config.yaml
arch: "unet"
model: "image colorization model"
dataset: "aerial photos of the United States (SatlasPretrain)"
train_examples: 101725
image_size: 40
crop_scale_min: 0.5
horizontal_flip: true
translate: 0.06
task: "colorization"
loss: "charbonnier"
norm: "batchnorm"
activation: "silu"
widths: [64, 128, 256]
blocks_per_level: 3
block: "basic"
attention: true
upsampling: "nearest_conv"
init: "kaiming_normal"
residual_init: "none"
optimizer: "muon"
muon_scale: "match_rms_adamw"
lr: 0.0047
momentum: 0.95
nesterov: false
orthogonalizer: "newton_schulz_5"
adamw_lr_other_params: 0.0026
steps: 5400
batch_size: 128
epochs: 6.8
lr_schedule: "cosine"
final_lr_fraction: 0.01
warmup_steps: 270
weight_decay: 0.4
adamw_weight_decay_other_params: 0.01
Rows from block 7, named by matrix and row number. Rows with one number belong to one channel. Each number is 500 + 40 x the weight over its row's rms, rounded and kept within 0 to 999. All counts start at 0. Numbers have three digits each. After the name is the row's rms in percent of the matrix's.
# convs0: first 3x3 conv (model.mid.0.convs.0.weight, 256x256x3x3), inputs 232-239, a 3x3 kernel for each
# convs1: second 3x3 conv (model.mid.0.convs.1.weight, 256x256x3x3, transposed), outputs 232-239, a 3x3 kernel for each
convs0.91 110:514473480455503540462460471480507444552434493495481457504440475516470510518515534480462517519422465507527500477448514444475547479434529548545580494432553471492517518499623428535524458507541548483487479451449509454493
convs0.92 098:561526542508524548513514515533511557499426402415480490561509506530493502558530522537533449542446501559399534521497477471455507478448512573564489500524520472444440528482409414514535471521556448468465509465488442408429
convs0.93 101:524544547517512466471540593520487495507528557517525476546530505515501502496502535537508430478482448484489453480528452487489495494500525523553531497521436456501507509450475452517482484492528539503406512481495492488475
convs0.94 112:466485533489492536465478522491482423530476497539513530490481477470468494457476473516445513505486491537532555488545516518509498495552490520524537445517499536530527507474541511494555514426543453418454515471512476473448
convs0.95 099:493473461538501556527494472491498608525489549558436484489490523502518532536544530566542522455437487499495510473501538502556474454437447455492483487526519455446457500482456516480521477471518502438451460472503501536475
convs0.96 097:499530495498482507489495471455470459507559498481479519482475515514472520552527490507492485449534498445506499509422468552447480565472574490492446536462488458505575490542528527537512475552504493475481487482501490454534
convs0.97 099:530509495508532515491565456507530539448450531481605578538507514528493455494494484449483544432457504480462485500522554480544566480500457496493466461471509512488496404491517528468460470478517538509480544540544491490440
convs0.98 102:536499515505546462590549505440526490429547536495409461495514506545452461514494531472489494504483508483472440501485536495498518527502436443434450530474568470507543478493511501483505470474540555522539546473523572440460
convs0.99 100:446458486475499510500467480395452490437476456491424408514476410535550524486513515508557500491514473490519472506486506501502481496508485566521439458493530480564528586546560474457451581522436455429422532506494455506523
convs0.100 092:496493541464500469477538477496430473521511450423545512514457484440534521512528541570451527546489488481526415543427510584414472533491522517451486547517492416430527521457573546523468522485480461494533505494509542581507
convs0.101 094:485532525519514521499497495545526411550517437495479534472489484432422544460457491598546473442499540526480548511453462507528509540505485502461538457533571527503482506522542490481510543538580485509426501495423509455451
convs0.102 104:470503514447451447440471485522473504433497465468513565518503501473465496519520527537505527452443464503499515521528493514506456467461504527444469477491461501534523510514546434434485511545453462482470522499402492534494
convs0.103 088:511517509472498487493498480482357490490418456499465504493499501512555522531514529534549567498465437541499455502502525533551496568518466458562519615489452569509456489477440522451399528514438553494548527488514518471495
convs0.104 104:479472448502468444503496473519541526499541502549476482531511502535532499508492532502532473510501504521505527574501513558522501622550533531479505500544542502473491547513457581523466501531483530528473523517455528512476
convs0.105 103:467475503498537511477482528558486499549455623427448487487489480491477508505506502465608491412473505462545498542510494510477470548481490441572472561480507589506467522505503469499478502530484502456447423535442454436435
convs0.106 094:549513454547506498526490436513588515532511511459438455550470539525500525526521473465435515458485597440502503493488496465526479487492508478472518507528575506444507414475448435422485432519524478458506508476556522483521
convs0.107 097:504478497521523524500516524459534415463585417516417536564521509580534520465493501476459507437577432525440496502430522545516506474442501471516476429519536515523493509490467506530481481485463510472537468538483488445452
convs0.108 095:566469507520506497528443457582513529431477451492501405520515585460538527506538524479498530509476491524547413469475558542471564576553582579472526545524502545584600497425511582440523489541451493518485492526455512499538
convs0.109 104:494505532470441473517474487490426532516409457469570447506502500589548464500536504460456477499423571472511544523457483428441534474473472474562514481406492453453539507489496517512535451519478461466473490491491486448441
convs0.110 096:468488481499507464512478531462462490392571509485559500491525534459514515462485482571444499550505508488545550565420478587555496585451509529434448618623517507460559498463434556496454506493468507556547538506523503495461
convs0.111 099:473429501466455461458476478529559365505505388527440507459518511473498537557535514434463414477458530590570553503517521544565472547539455500487538484451509565534486462489489494520510547540537487530554476418468496467458
convs0.112 092:488504485498504480533483493431576509487486451471375475437496523449511505521440499531471553539521424482619480531552483474442576451499503572485386483526499553492536467413492488490520621583509538528507479554485493501469
convs0.113 098:531546502480498528492464459456484493520513449489395452457478500448501512467519454495575524521535619463410422512564557474531630470436494520573488467470365530492515500584524546513568436404500484462561416460537496435475
convs0.114 094:470512526478529517490441517458452469432417492435538417496465574453499577471473531436481464483554561466449526467527560461528568500571565422461502443463469486435582487491642515535554562515577547529481501519544425498500
convs0.115 098:482541489476485494459495536440476500482556581522534576501568516507487485585509502544453357612558477513519459599517431493548462450532473545529466485439434538511497581509465557506478472608504514502491509519498504484494
convs0.116 103:485478452540493484464440508476431515529484510513421430462509538465568523548544505420442546524498495513543599475501501497515490502494493492490506518545545563545594435457501420534490501516504444484535471481486471506542
convs0.117 106:504535529466507491514522502431524478493557455448522477507486517502486532472498514506514496496524475574544477482491513497496516534559538503502548460504520572531566469569520447488486499442506520603463537578457500556464
convs0.118 102:520484513491484564487518536531517541490478489493429429560558554597496476552512515487491531493479529479486507488549548515528496458477470502523501589492498454474521474484589511469585484495503545519481507523504491520519
convs0.119 101:480500500493547494534526503542581440508510556546483503513532523519504518525486488404489387558496583547538510449444474495540544495526433456505494522527421533466491421462430494452506530592527556491507498473508451529495
convs0.120 101:495564474491560505499525508486561452486465442436548516538521532540563516457506501513493479483469472474506534518463465536466477529464519497542482521445542509500444459448488461490430495503467515594522504564491479498488
convs0.121 101:536525453470477486491478531472539449445496498427584411482492510491465497513522497509559476479436448491415401493516509463453501452519534463494509494457503462510437451457507439497421464431552629584552425495459471387517
convs0.122 099:435478501522464500494539496475450520503425480430552548509512480546500545569500497507590502593608537581563504485506473448572507499537518479513553431527498465548487607526514495550472509496478486537444494479539486496459
convs0.123 105:527544490540509522510513502607555514438477586569540548546503518448472497453455473545485556481474551529533571488489481463491462489463520493511506529515471490445500502496424573517475427478582559542478542500517590576574
convs0.124 097:523479546530509530521524509525441481446463455501512489527504495563552544468518489479509537432514537588442581543532539524518530527524558459598574473532528456538496516498468534474545518456509489502522452518569531598560
convs0.125 100:468487497503506457455499505468407513459508496488487518555551522531532523476543495464503565433564526469505504455486555474487540494473581493465463490525575438546572502487503497509502535480482552495494547560533511448481
convs0.126 104:502486481535514529496473500569505584597590577516421553485476490508533498471504483528517502476499470465467540513505522503481502458500502505457474538523447530388502459504479453479489418532515612476450542529540458539471
convs0.127 102:500494500553581520485469500491506605507438547509486474541467509502519475524513518462488459543541446446514456482480442537523478506470485491503465441492475551547528457523541441514446482506484519436555501501498503398492
convs0.128 100:508516524532557501529571526493448579503434506535504524539537526505530572449476530575463497583516531522531540515430490526465449402484541483545479482479504502409558541474440492517507536541546500488481537476427445515585
convs0.129 091:582536555516518516471529507543544471516509504544506535511481504499495517497498502504439547490517515568490477439504528499545518518549454438550485547531523582554496555581600582603568696561548477500501496529508519525551
convs0.130 096:514499458502508475510483453569434436581491529511427432443471515469468506481462554399483465537555472451503461496502482462488487484499466499517577517523468505527519424488516393536486462452390476502453512520486519567514
convs0.131 102:533508501508510502530544531483512533537575491554527430526483487536515504489575513453538504517500569487433464471436539568538503535437489507530616541573458558436429467542565569500605527490523484496481441466532486469518
convs0.132 090:497461503439495497489503478567563435475494413554519496446447505494471509481481479550453564503511495504517552518472550508438476457454541490568526498504563527456540603478529544533539598566641501457490472474479527543530
convs0.133 100:523490498509553534497518520526541524418507450429506531484509572522519505518465450547466463529528542490507495517470492534452460567485493540410461519453426465485499571608518492560525484453623542473462478456467521485468
convs0.134 100:495523493522513500560520491394454489472427469493495522508504490500506489507545525536466584508537547440514521489535518487490539515515488495498583485541461502549566503535492519493526483498516467550526506509550533482505
convs0.135 086:536530537495471571476504469416453504440529485430509470510504504472494489486516513510524509475412413470528472477596471483566480565528474543525543536448529513507551546524494578480510589471543511485519528499518551535544
convs0.136 107:466506519573531490486499427501464371528599539452559468519505502473513494503451474490497476454526541505511523516482490473475493475492470571468519451483505524470487517488508557486432510489470456456477385474476486506501
convs0.137 104:461515514500547457466535491403518417533470435516483505551541471508550517459480524494541484458506495530475468532514489522565489476501504494621480467481494448412402583459470532508476560532460448513515496513475504445528
convs0.138 108:464481472540507482502471506443482507509547454493492498485451470488463478532508518530543470545469428484495506516464466536489498522486530460468480481585515515570456474515537537524488641568554477502525475550538510538497
convs0.139 094:522499534488487455522499448414437502489435485399401475522509482541547505491526457595497469481531435510643572490509459437556456507536543495457485585462580548508585504448453516475361472446511532518473572553535447466474
convs0.140 095:465528505501486501510571561468519465418607498504505489535536503554488460544540481514482517526547590484505465427473444446540520475494530534522505601570510570639486520548488523486521515538436500496454481488462466491521
convs0.141 092:486522431487501505485526514446422471473480443532451539497500439491521489512526495455576510563528537525468565540549416495521491507538535499497473520529575555500602455457429526506498520534447484439485526539551497571524
convs0.142 104:538486490545488461525457492496475476510526455630587479474477538511476509489472517484521484583517467524533484459470520479491500496477480527515531464475501502572494516530464537519470553555532488518577497506555481456496
convs0.143 104:471489517564499499498536476538424448480510513510505489572509557510528477458494555481431542471480546434485480463488485481526530493540568551535496445456471456525531407472560491469417570535400531545473511468490569438472
convs0.144 103:480531508509514513429490496415458473426473493544477524502461492522507459492485484447465512515451545503636470488466487527564463485478544446505555518494484518535493420477544526685591544499498487492494532497492475486520
convs0.145 109:435517511498487509525494542458552625464488503409464546499539514547542569558496507511552540441430501395434511599540451527517504454479483499525557544464482525498530524484506466513488565603585442517520459483477499537466
convs0.146 101:563528514484470519487485450477466477493488500524529545475540534463494495499510515490479453462414464559470497493494457509511432535493459513499465545536491485528552450482503469432528457476473447491589558523501526477498
convs0.147 095:488496454534454466508456466492459586547423666507519617511479525498536513499512526576539412580500486535417497570532566500439457512500568570445526484505455466514521446415475456473534472597488546518531562525554514476503
convs0.148 088:490495528492471526506511478427444432450502515499503447457451493431496523458488489387507471559452592617542418511452478515599518473566538494506447519586483512515588564537482549493507525535429506518453458498486485476453
convs0.149 105:516507509496545475529477472587504507567471524580418576471483522502510498521501515486503528469500479509550482522489476514521498522508519491550437555553506562537478508511528483493498481552556466460505497524556502479548
convs0.150 098:492485509510486485485511521482567517467501476587515467488511484490509466490462492565587551490565531547466504525480495561557518488486510480532526451485516530522505452582452485477448486513458524474501445541513531513557
convs0.151 094:511507465524541486479470561481553505425461534436382500462507516491510460536523516526519442473584473453509610551518515465533483484445523508481537519487522448426478523554520541585381435529527402504486525494454483558520
convs0.152 100:497513509551505517512546493560528434537465516529586425466567465450484558511525504477556496496472502509547482545544538466490511491512571457458530534481491492438492496567480465501418457591520532480469472544495417514529
convs0.153 107:494505560500500530502532562467617416480541478509413454556543506571574496539572481453564535497517483554435518511556503473540482464505498480507559529553482468514424498532496471505427505489402512457532494474508499492544
convs0.154 108:492482469553489460468471520384486534462431560465472482450506528473482516486512505510522496515507462443523461543560547546518526539519529468470448462484512513511516619490522544483535475452513463489476406490530488439479
convs0.155 103:496518473449488523519479486598518462556448458505463489539491495508508520510501548497541517465542455500465601494436516543495464467482570507467485563536573523500485464470566493590500478477511431522505483480551568475496
convs0.156 101:515524486560488492468538491431452460489472549458509415489447467505426470515440497480509545434563414526481504496501552500501507470520531519498474459402432553480432442516493486554533463480454542524512534505540530484541
convs0.157 095:521553507534440496511505504421483506575514460569479442489508553484442501489451529495507560508550490450526520496536467499519494528534482437411540492536540506543501504480480560501507511487509507536553517488566517501577
convs0.158 103:544543495439528522460492483496458489498453542435493448469469501504491456500497514459520468542496467460568472518531511510534513499466497437507527520537563527470507478509453539566458563481600516460471448474461457518532
convs0.159 091:509486500570475488539480487464526528452452569490520568519453447519466470460470489589568533596461439571577466542479452602499532564476409454459537538539481533522505534599509536640450540555494517500515551521547516492513
convs0.160 110:514510469460491514533529484445503444452499463464462491506501497503525479524568490463436479517503427545540461505526475489483546489423439462504497498542474490527548457478497433533416452547487492486527428469531516542452
convs0.161 097:526516487435511512508465484552389474530445455509418420542523469527536485524528521505410498467435552515570492469477474437475489503534471504453453492405472562456481541507481509535517542497501577429441495532572441433511
convs0.162 098:515546484471510448533533546513436519498473427493549491475487492452521475522502519501551503513549502500484560488516513508477444469546484448506553545476500537516509477486523525540519477430502493493481448488430499509466
convs0.163 108:468552467494501521500473503510462505519515533530462479504461526530544476501523542530480437478548450497530516510570475546516474582486500541574515505477510525540541465470460531511517451504557501559466534532513512514488
convs0.164 107:464485564508499472524531509461482509438430485394470524543502517492471447507525507456536529535554503522511503528496540516525559547525501481467501485484410498502467423526505451492416379506479464475520558532484543466545
convs0.165 097:460484438510527551469456513490488466506527567504499408587524538497489451508515487436461500574490508688571438447504529436473536578461522489517509513505579546563603430595534485490435490504515548469475505456522572427476
convs0.166 105:489500504495442509448463493541463500416432485423474541559596522529574550534532509514457533439479516469491457454469478506517518497469484459473530557559495480507504574529550494532535549492473440515472533503491507537474
convs0.167 107:511489485499490480489479534539531534505461506519636529514501488481500484455462484430506566545450519510516432475496532518506538469533506455490497416502570527563536481476513491570505475477459505482511502485478483474522
convs0.168 102:477534486453499506468506532477463535471545509526474505497515499540536547530532530465449518551455556465463500502494453505484524504504502483525490545448574565495487527485609513459580490531563492563456443529486441508398
convs0.169 105:445472518464493566456453501508431491645520500462565586472539515563515489456499468512467485492471559500509501452474492536498464505531491492498490503493513516438559475522519485478546459525521496481439513576422474641476
convs0.170 093:523478507495491483492527476428489501532472463487581417503420437503502496478500492515505531502562512483535479427468525497481473518490493512499511488449472491511475499549479559497541591582559437403441488472513536531541
convs0.171 102:516494470554504445504575504355352579505475468413433528458456568486476538534514515506508585460426554570536452525460560554515534587556508488450535478526425485541502455495533488540550435490485483510520538479444523452490
convs0.172 106:561569523494557471561495526459478563583547424495448459469509488503521468522455509515542456490518545504501461456470543482497498496525509475439480543468471485473534581573409560510423574477499458431490523507544436452433
convs0.173 101:460492474588503539479549496505500423555512495550468382495477452488528494494543528483485470589438506452470512537513481468446501572590530422460463551535481510428473528521459571477402366452466469493475475492493509538535
convs0.174 102:460487484473437494539459506563504498511438550461513612510461509481493491549530528441526577436482545498452502509562595464489505454462540453502515506468566479500495555513546486483493488368435465507503448441496495555530
convs0.175 094:506523520475500503491497509530604471504574515497513438464488498490467470507535539591482464559455481462534510520529577553455538465548522519496552444528566348592473535615500483481489543586503537553537442563504594542525
convs0.176 111:564497478481520493537529494531480522467425580492379621484528477511529550511490568544363490381426509549564399585524581561490517515533481543429470509444518518503482592509536504563448564561522370445444476562523478477494
convs1.91 119:466525519500499561482491582491505453509493534573526550516508513510594541535538518467538576504431532536578554552496562539507489517467531485469482524481508480462441444507490466515531493527415540549545520529518490486511
convs1.92 098:421472488390500483458477478564577581549506505502508475448480579434488481448471491527548517535569494534496487464494479465529544471486487497503533461523459457457491559522450511519487511489541564544514455552465500570454
convs1.93 093:478506528506525506468498508446428434511454559463528552469494507558474451531581483458516477448474525555564495458505471488486471501454534507511539564512580524484522499531557452484473524501476487447496520436541557519543
convs1.94 115:514488532485516500557545513462464538451536599429454489495521501441510547435454498522521434512479492497489489427482484458485442533525454520487525527515513469481521506522514482503578492503511546469521508481495516494553
convs1.95 087:447466442559530458449491462587525492597472441495532549566498535511564531492572496580478526481501443464534454429480531479440454475477445531481482521562466471503447493465499482506430471508500551473491566521571521555537
convs1.96 090:525484474517459519499466451502518495561465434526480496526511574452521525496476497514467564440502484445458537476430489470498487510535440450479566590523471493544472571544374493542485516497538446503382480511497501477486
convs1.97 099:553488514555518504548523595523512481444568532524503489468515439477495484499464477540564427603537488463496459420456516493455507467503494542540521520539495531604538483482563425551489479535504513492497510524467482475503
convs1.98 084:475489486450469532443500484488538539500527494572545560461481489517532524426492460547521467522512501583519545573588526513509462502461485548523536469509501474506444557613546511527478554491564482577486531578467519443524
convs1.99 112:499425553505562515440481495455445479474466522588542497529535494458455455565547523458471498436496489519506569462485542488542523512461455492476436490489445555505454473458485447491525519507473483457506580482491432424494
convs1.100 088:505479493487479505432478471511504574495476506557463518511508456488497547513443533513451494500410511483455538477545447439506507507483471548571459497544494516474527498516385514494438504585450419396498457456520340438443
convs1.101 087:521507470501483504487432470490440445529512509488502558498469486531516575505503501511544514483535566544560540524568562545523543549477467439487461420463498380422484520542533565621560533556545467511460518506387485474457
convs1.102 116:489511523542509582499478515529471489467504473539557495545514533505540462469435459465531475533565499524497475489544527479512548514490490437495488592494524521513498510495506530554466499477444542525463555508512520414477
convs1.103 095:495495526521482527511530553504506571519448575488557468484520447508508475535536549546562551537496471513520489494471498415491479502519490548567419470533453494471446492528467434483443435520463533533525533503480407488479
convs1.104 114:491474549531482544528543482474515522413494547421501537508554510553572522480492507492566550428489521414461511471511463416470473504515465496524525467531556513531584501494415523518484510580523517495515523486475529523502
convs1.105 101:518504542504471464524483538526536485462586546511501517472457456413478452506429486444490444591501466434485485482525467486550515501525577528487473421501469512470531432443507532500553501507427463534518474529540527534575
convs1.106 094:478541451486511500553486488547533519460439556535517571497505451447499465542453497511566514482528510557462549563531504607452503485504520480460542460496539446460535522432558498467554504458531537511423554482482543524495
convs1.107 097:585546459481576523524548522576551421514554469480462408490512493612549471572476421525492460536482534463415476463438487480546501549508521526562535538462479482467518496534465527521550523549476567514500545538483454484458
convs1.108 105:455443548524507575473525484537498455562560447491576548545501446527471478564561508530485528492513527514492515608525500577570548549461504538450461423451503491486447453542527511593582545556525470562435478437469497511485
convs1.109 112:556537539558480457514551499549545573552441457475575534448444472513498437475519570523545576552500500442462556484454515483490509499503500479483570501542501452478467530480475460452495480557552490487451491549496423496555
convs1.110 087:567488535528519562536491496454490527486483533497493502504518532515517586554508542521503507548502448480453502497421545465447572472536555513509546562566482557526460400496469481494425476524432527484574468494496491451465
convs1.111 116:497497505532479478564543456522456462500480441505491572492431504456466455472513530486498484471495516577536531421493425463495534526461525450377500492494499447537548419447480522519505476504464469496494507539579517537530
convs1.112 080:505470500569513518531495552500486565457454489476471551515501428574469537522505523530495483445522509463492559460500492465551478492507463543511608624575569494581571597548504474546494451442462458477506468489494490453487
convs1.113 116:490518513491487488537553551453465523543533558472493548493460546486485508452561569421444507413423479510506486498457480425468446512539477587528438495514446532450474467529485489491520403435535552465515481472471491508475
convs1.114 097:523530495478497484464505526483555478523444491499586532443416583476494417470446498502504479491497522445501500514471537425480515442519488577575515631515524525496528470444506503480507559470499482503504459516577460507602
convs1.115 087:523446474510483544488530484471439546456455510493503595526471479514446501509535484459467445489529423555425509507444409506487443504608541553531549480529474454590510451433477461522473469500423459523474498521405517508496
convs1.116 096:516531565534505588485437535556603543538507523508447522536543549479550501477502544511507488502505468504523421478445510509496549454515512537484475595541534526462569469494531470537600433537533483493521509502542378501561
convs1.117 125:492482535565544502493511458505487479528527472445514473498492484528545501594559499533511512571494599472473477544466429496440437473485461481488510477473533454548504483494552551494477525482493581591485499495490557479550
convs1.118 100:454542494524530486473530442559525582574549480524542471490507549487611534428507607493482472546441574511524496499423550467463443496468478470502477474543455457479453468448483501480502401461512473487438437527501447438435
convs1.119 105:482523498495544516487470455475524433452448463431463491506460523460490550448472509523508435452547533470493479492492446544466533580518549487564473419532520528546552421520597456509470493511584485477506533521508574510524
convs1.120 086:499488523517480481501506512491532483523527520585508475546508454486475469540485412528544514481501464473433539589456486573502630486554575532516496491507486541507544545582568545544476411453443507502505539540552487518524
convs1.121 098:434450518495487488497446525487449537557479493484462482491540430482501455511548488544451454503466488508529569458487510526535508506498486520573457447467478517502490454520508498475495519461392472519534487515532514553596
convs1.122 090:537510522525449543524530563439490511544406500494505530495490511505521559496505534463509459498446452454424472505478435460519519496519507453413509516441455510448473518526458480507467508566528509492439502517457536532534
convs1.123 119:506526499475475528544579499556551523465534442513484506489512575452517495530464444562520505477518527491466458474528520486529565535499498548482446484448478545526484513473472559524622508488509514480565465451416554503485
convs1.124 097:470454548454490546569490498472575532455499542466584541511532529422474521432499509430531523568482539538529493503542428534541525502497504559508447524538524604477532535543502532508437510491545465480517429465500413457480
convs1.125 092:484617563534469548524556502505487586473521560514565599561533583537539528563554531522585545476521551467504558535500560515496556495502501443428547502522500531490470535534486550460554474471462512478484498506468475525500
convs1.126 087:477551534452517424508487527523565418533499469531520449473496453561566515582561541483485521524494483509526548502467464503563452536462482526526519509516483475445545535476508492460506531452535469501463554525445474515482
convs1.127 093:527509424553478470570536525496543513436535537540544537595461554602544479545505482512531462450448499511476524442467534512515475483495453518553502550455491534532543555513547493469469484426482493445512446515482493457517
convs1.128 097:444524532485512548521443387461600514441440562546519485486531541484539527538529411516521485561484482527441428537437523475467497499486505525538523530497529475405427484534564481480478505499443584519519611544560521563579
convs1.129 094:524494543535508492522485501451527501500458447446475467482472447451507531485507545468485506469509507502546510502519517566583512593567423620606608537459520441429476485446487470493516467472544489430464527464455534448469
convs1.130 099:409487463457496529572504532507499522510562510572518555514552560476592555505565514529499538498468458534459495519514522486516521500448447529512429590585550503435484456465519494504466509492467538486527540470537487572592
convs1.131 105:467468475468493486500454474445517512495483554598468468453471525492541475515531509464502514451499529447537541575523577507526526508551487554567442513540526498433493419457457472528485497452484480472541519518463507453475
convs1.132 095:494469445476486481502455489481433458511473435568535502542482442560546510531511570536536426521615537483538506493583507595566475537598562561542557477465618451434588539517480540552611530553544491473435495473453464466494
convs1.133 107:509473525511516483438522461478449512577466361472478561421449501520494495468519527576513501589474510527488531483544463469482516494551470474503514534574521521532567475422450563475447511469505521542496478563522460477494
convs1.134 089:508542598470451489524467478498514557543535582548566649559530557561562526545479543483461468502497531478480510506517559597551571506529452525460477520535500498467477518436457587483527494418474490553506455492513461466471
convs1.135 098:517573532473510506523528504468491460532524453537480514451459456469493517449481528528495469493439522450520447449526469458461489490457463571570565505515445438431432466518497509519415504474469454466572484399508495396488
convs1.136 115:481507542494483497499507490489433533458472550539457545524525569520501476501435520386418488399399432482551524441447531476457495415459488445515548410512573464540453496507411472551515420477451511495464408484488453495487
convs1.137 110:506459542506450556522459493477576477549458508539458520514579509488467462529493451461527501455594497547519567488494477458531490470480492509509453500469460571485504468477542515479442480473479479492449451490498469526503
convs1.138 133:511463525520502524510473517524510491502473546543537478476426438503563550491450496465479524539478581554502481526538530440538464478438510496453534418372500490497512466477420542534515484501530534524597504548515508530458
convs1.139 092:449493466484519518512520544489529548546442443560528525467542518470490461518587502456480491495483428533461389538441459601583554510536485482526466466438487570511565484560454489579515507504511469443546489469519501540576
convs1.140 100:512465488517463431500461455517510558504466595479438518493539499530496492483502503447532558474497563511459495472504507513455482525486510468515579467426514467508541512555460486556533458545448460456412470481383395497412
convs1.141 095:524527501524511502541518529521514459557465465551547499493497419517491495489461533531531459479528534481528471505559575527553522509479522542520475517417489463503498494497465477440509555551529432503479534484457458455436
convs1.142 122:509451485482539527509518485460516470407474509500495512529578480526529483521476441423493510413508485471483490493452501531489484557550488483460396511486439504507457532481511542484499496446475594535512484540426504527490
convs1.143 099:509590587433494532499541493536553461507510548492483422452465496529549492485466480555605514509534455491520518511530533480543525488494539521479482474461482452525477481436451526491564499519431566578463514434469560472490
convs1.144 114:442503556470476503493479476529510515497526583627538491461507512545543504494539493450502563469463466528466532431480452404500555498505525459510569431430463520521487390531521496482512531495475420536541536508449449493531
convs1.145 105:518561523485546511495477514536579530534495449527478459489612582494570567471546590529555481479549495431514543486480594470488521443464501417507491498541543494493529440463470509455541524454467497490591485480468528429471
convs1.146 095:485522526503488520492487486490496451460545486485469478517529478532603515487502516483510532527473483455465483507476461552482497530459439547529452534553526555515500567599604445516537484507505503466545510466553528541530
convs1.147 100:552417485563445501477446485488512481483483437446450482530531433488438486463499472500431540502478559484473488521497547492502527486487517496583531485530487477498498518524496499509491534593514518513515543529543471485524
convs1.148 090:577493453566522542519485487529577450483545462530501609553450472540549505446425529557507419433444459406539495488512509510578446539577548567437457527547557422491507489523567477582615538509547403493456458491556533575564
convs1.149 101:538481427508579495521483477474496543520496505447447460490556535498523507541463550492520530466478503555464508475472510452453524539493480491498462529480502545474497476483490519438486491449556470507502487518535471426553
convs1.150 103:482486454482517503508485455540570487480476515469453520512515500454484478492444447598578526477511549491513506487485508503450482539416507455508472525532470549463491584506446545488463477478432548486475557538540497529578
convs1.151 095:501536458544518497493447500476498538443547529511421523490497452515502518536518537533487522544412402447492439515529463497563449517641536560541490564480455431499502518514516517516438522496503513500429505533516555581522
convs1.152 105:544501573491520585489538541588457423499559522525500493525493457567492469469495480551488489470487421489478482541573552596485546554452461596501451496480449479495471497494502515547522485436453532522567551467532520536468
convs1.153 122:525499511508482478539543566470532513518536499483463511533491499489530563455405531487503452602531511459497505478496473501464499477494475446460464500491526554571511500507558523460528466563466508472434467529479458462439
convs1.154 105:532462546504477514497550535512532524507512588528616594518438502448411497500500460484507545482537476465517441497498498474513500533521584472510503457481469560552534444429455517534499496482412523553499508533558460496495
convs1.155 087:530427510493497507518491464517585533523488483499511446508481459490599500454520467462483572527531458524470450479468471508513541510502495563488497517439415515471494521527578534449516463499472519473511468555523431520490
convs1.156 093:486465461473481458524536468509473448525528517531551554461503476475467503405479544445402506554436540452562518503541454571537416482519493541435493435476539419452540475483440476549477508545536493459445475426444454428453
convs1.157 098:499520466435567504473524524496514550444501520541524565549486487524485437437451448441522499449423466489414456563528553525534549462477466500481445537489463541461493487484487546485462483480435559547519510503553522531559
convs1.158 100:445490488489469518483532522495388474480455446451437478537505488521435544523538515540490495561539546553567473495489567488510525424526618499494495512523486552550515511524469522540513480431511509531492475464495465466466
convs1.159 088:489447482515513411491509489519456377536538551599572516523535490561490546508504581481472472541458463489447516467525454453568475485493547576621573529575456504498415484515474505473433502447432512509514509456497539467498
convs1.160 073:460480496497486460521499499491534562539481475552523556553515470477503469499430473527471474499542510528501463487479474507540553527487488593576473522538477511517524466475552478510487437461523532510426531574491547549541
convs1.161 095:510494563487474500454420480499573522501547519457452563468458469501533493480494547489522532494441448494485502530525468497534546492527516419478565467492558487486566506484425465504464445408456545481487486446429502446481
convs1.162 096:469462510546533573521553559479476477543497539523496492586645505498460508523497457503447506515479503546540522469457569489514519519499486484513456536442529515454553463461452507447486437482475597587533603581586469521446
convs1.163 123:500484472553512516459508503543532423533458505603523434503467482441447463467477483522438500512549442516459503491517521504501533544491582525500518525530472477416523523603476492571572519510437549495481520476520548534515
convs1.164 092:481459505509503496488513465430462514445431551453419576582527475506461447514532446519549506508511514413500471472503472508494509496573514494503480469483514501447552494526432515525545515497473456531505404488496434550493
convs1.165 113:404440480497518417519506449537545542479474492509444549512493453482530542508464448538551489505504523491512487517530515435519486539555486469488502449438487489523524485489508440440439521516486410481500495437441510497613
convs1.166 084:524475489523476485513500477538520540575519553553528560461442427553516485488471456480483555432502486481485509467539527432521510470513507515489484491500491489486477530542529569531505513580534514520561556508579512478528
convs1.167 108:481543534528517497470489505486494439473483496453518466578508481437526510485507447517564579462446475457512439479442525536476521487430457457518502413487565506493482521447453545472533500511468552443541532536508517485573
convs1.168 089:567518509597495514568497464475537454493508503481526555492528495478519483509462534536486368502412435475533390499483502460453470500487494511548507517525513466541544442430446494453490509506521548479472550441443525533516
convs1.169 094:509500532518561564522500533491483490508498516474500529469380448527509483530508493488530485486538480523494506443482436495502558478469423505475498527483463515508473474491509475563492528480435525462476483512416479447433
convs1.170 096:472488496477503526482500475503485475522464537610514478539559562513568457501550483536561504447416408525517541520599533462523443490421480515522471493454492542475478461487500462507475560567483597539447584592467516566576
convs1.171 104:476504515513447541593503530504437488547430535525505537507531513462544484522483527565507537475467438531496485541492534538496519515596536492487479578480513453520558443575535494547527536552484543476464518505459523469502
convs1.172 101:539465489518493493479491418526494486463486501529528531566518533506465477520478438548511600558514507487544489486516440480466469523566494458511504504471533487533483556492520519521497488445494555529618539474518505522500
convs1.173 099:408477507551479491524570553462507449513484492513533470487470467534531522557574554435494560434469504520555471397465450496554520587519498494510480448453483515514487480512527471513504504506472523541550467498540554490528
convs1.174 099:529502449525529478428476491493508471494523543527591521517544492466601536456580501534500537480441531543502516464502488476463587533573537520491505454509519525487530493491486427487458527501462538495485588524550571584565
convs1.175 098:491478470463488466467400433505482521521462488490647474437466468474415500512507467573464431547525470562530487591515475514493521483465555546585435516457522465484459511461465476484488476517500514497500471529518435473474
convs1.176 109:513493476509468480443452515495512490495508498525534520427543517482488461460506538539558420557509505541524527413491525469478468481564519477517463425465524521461547524516463539513444509452487509487508509537562486516553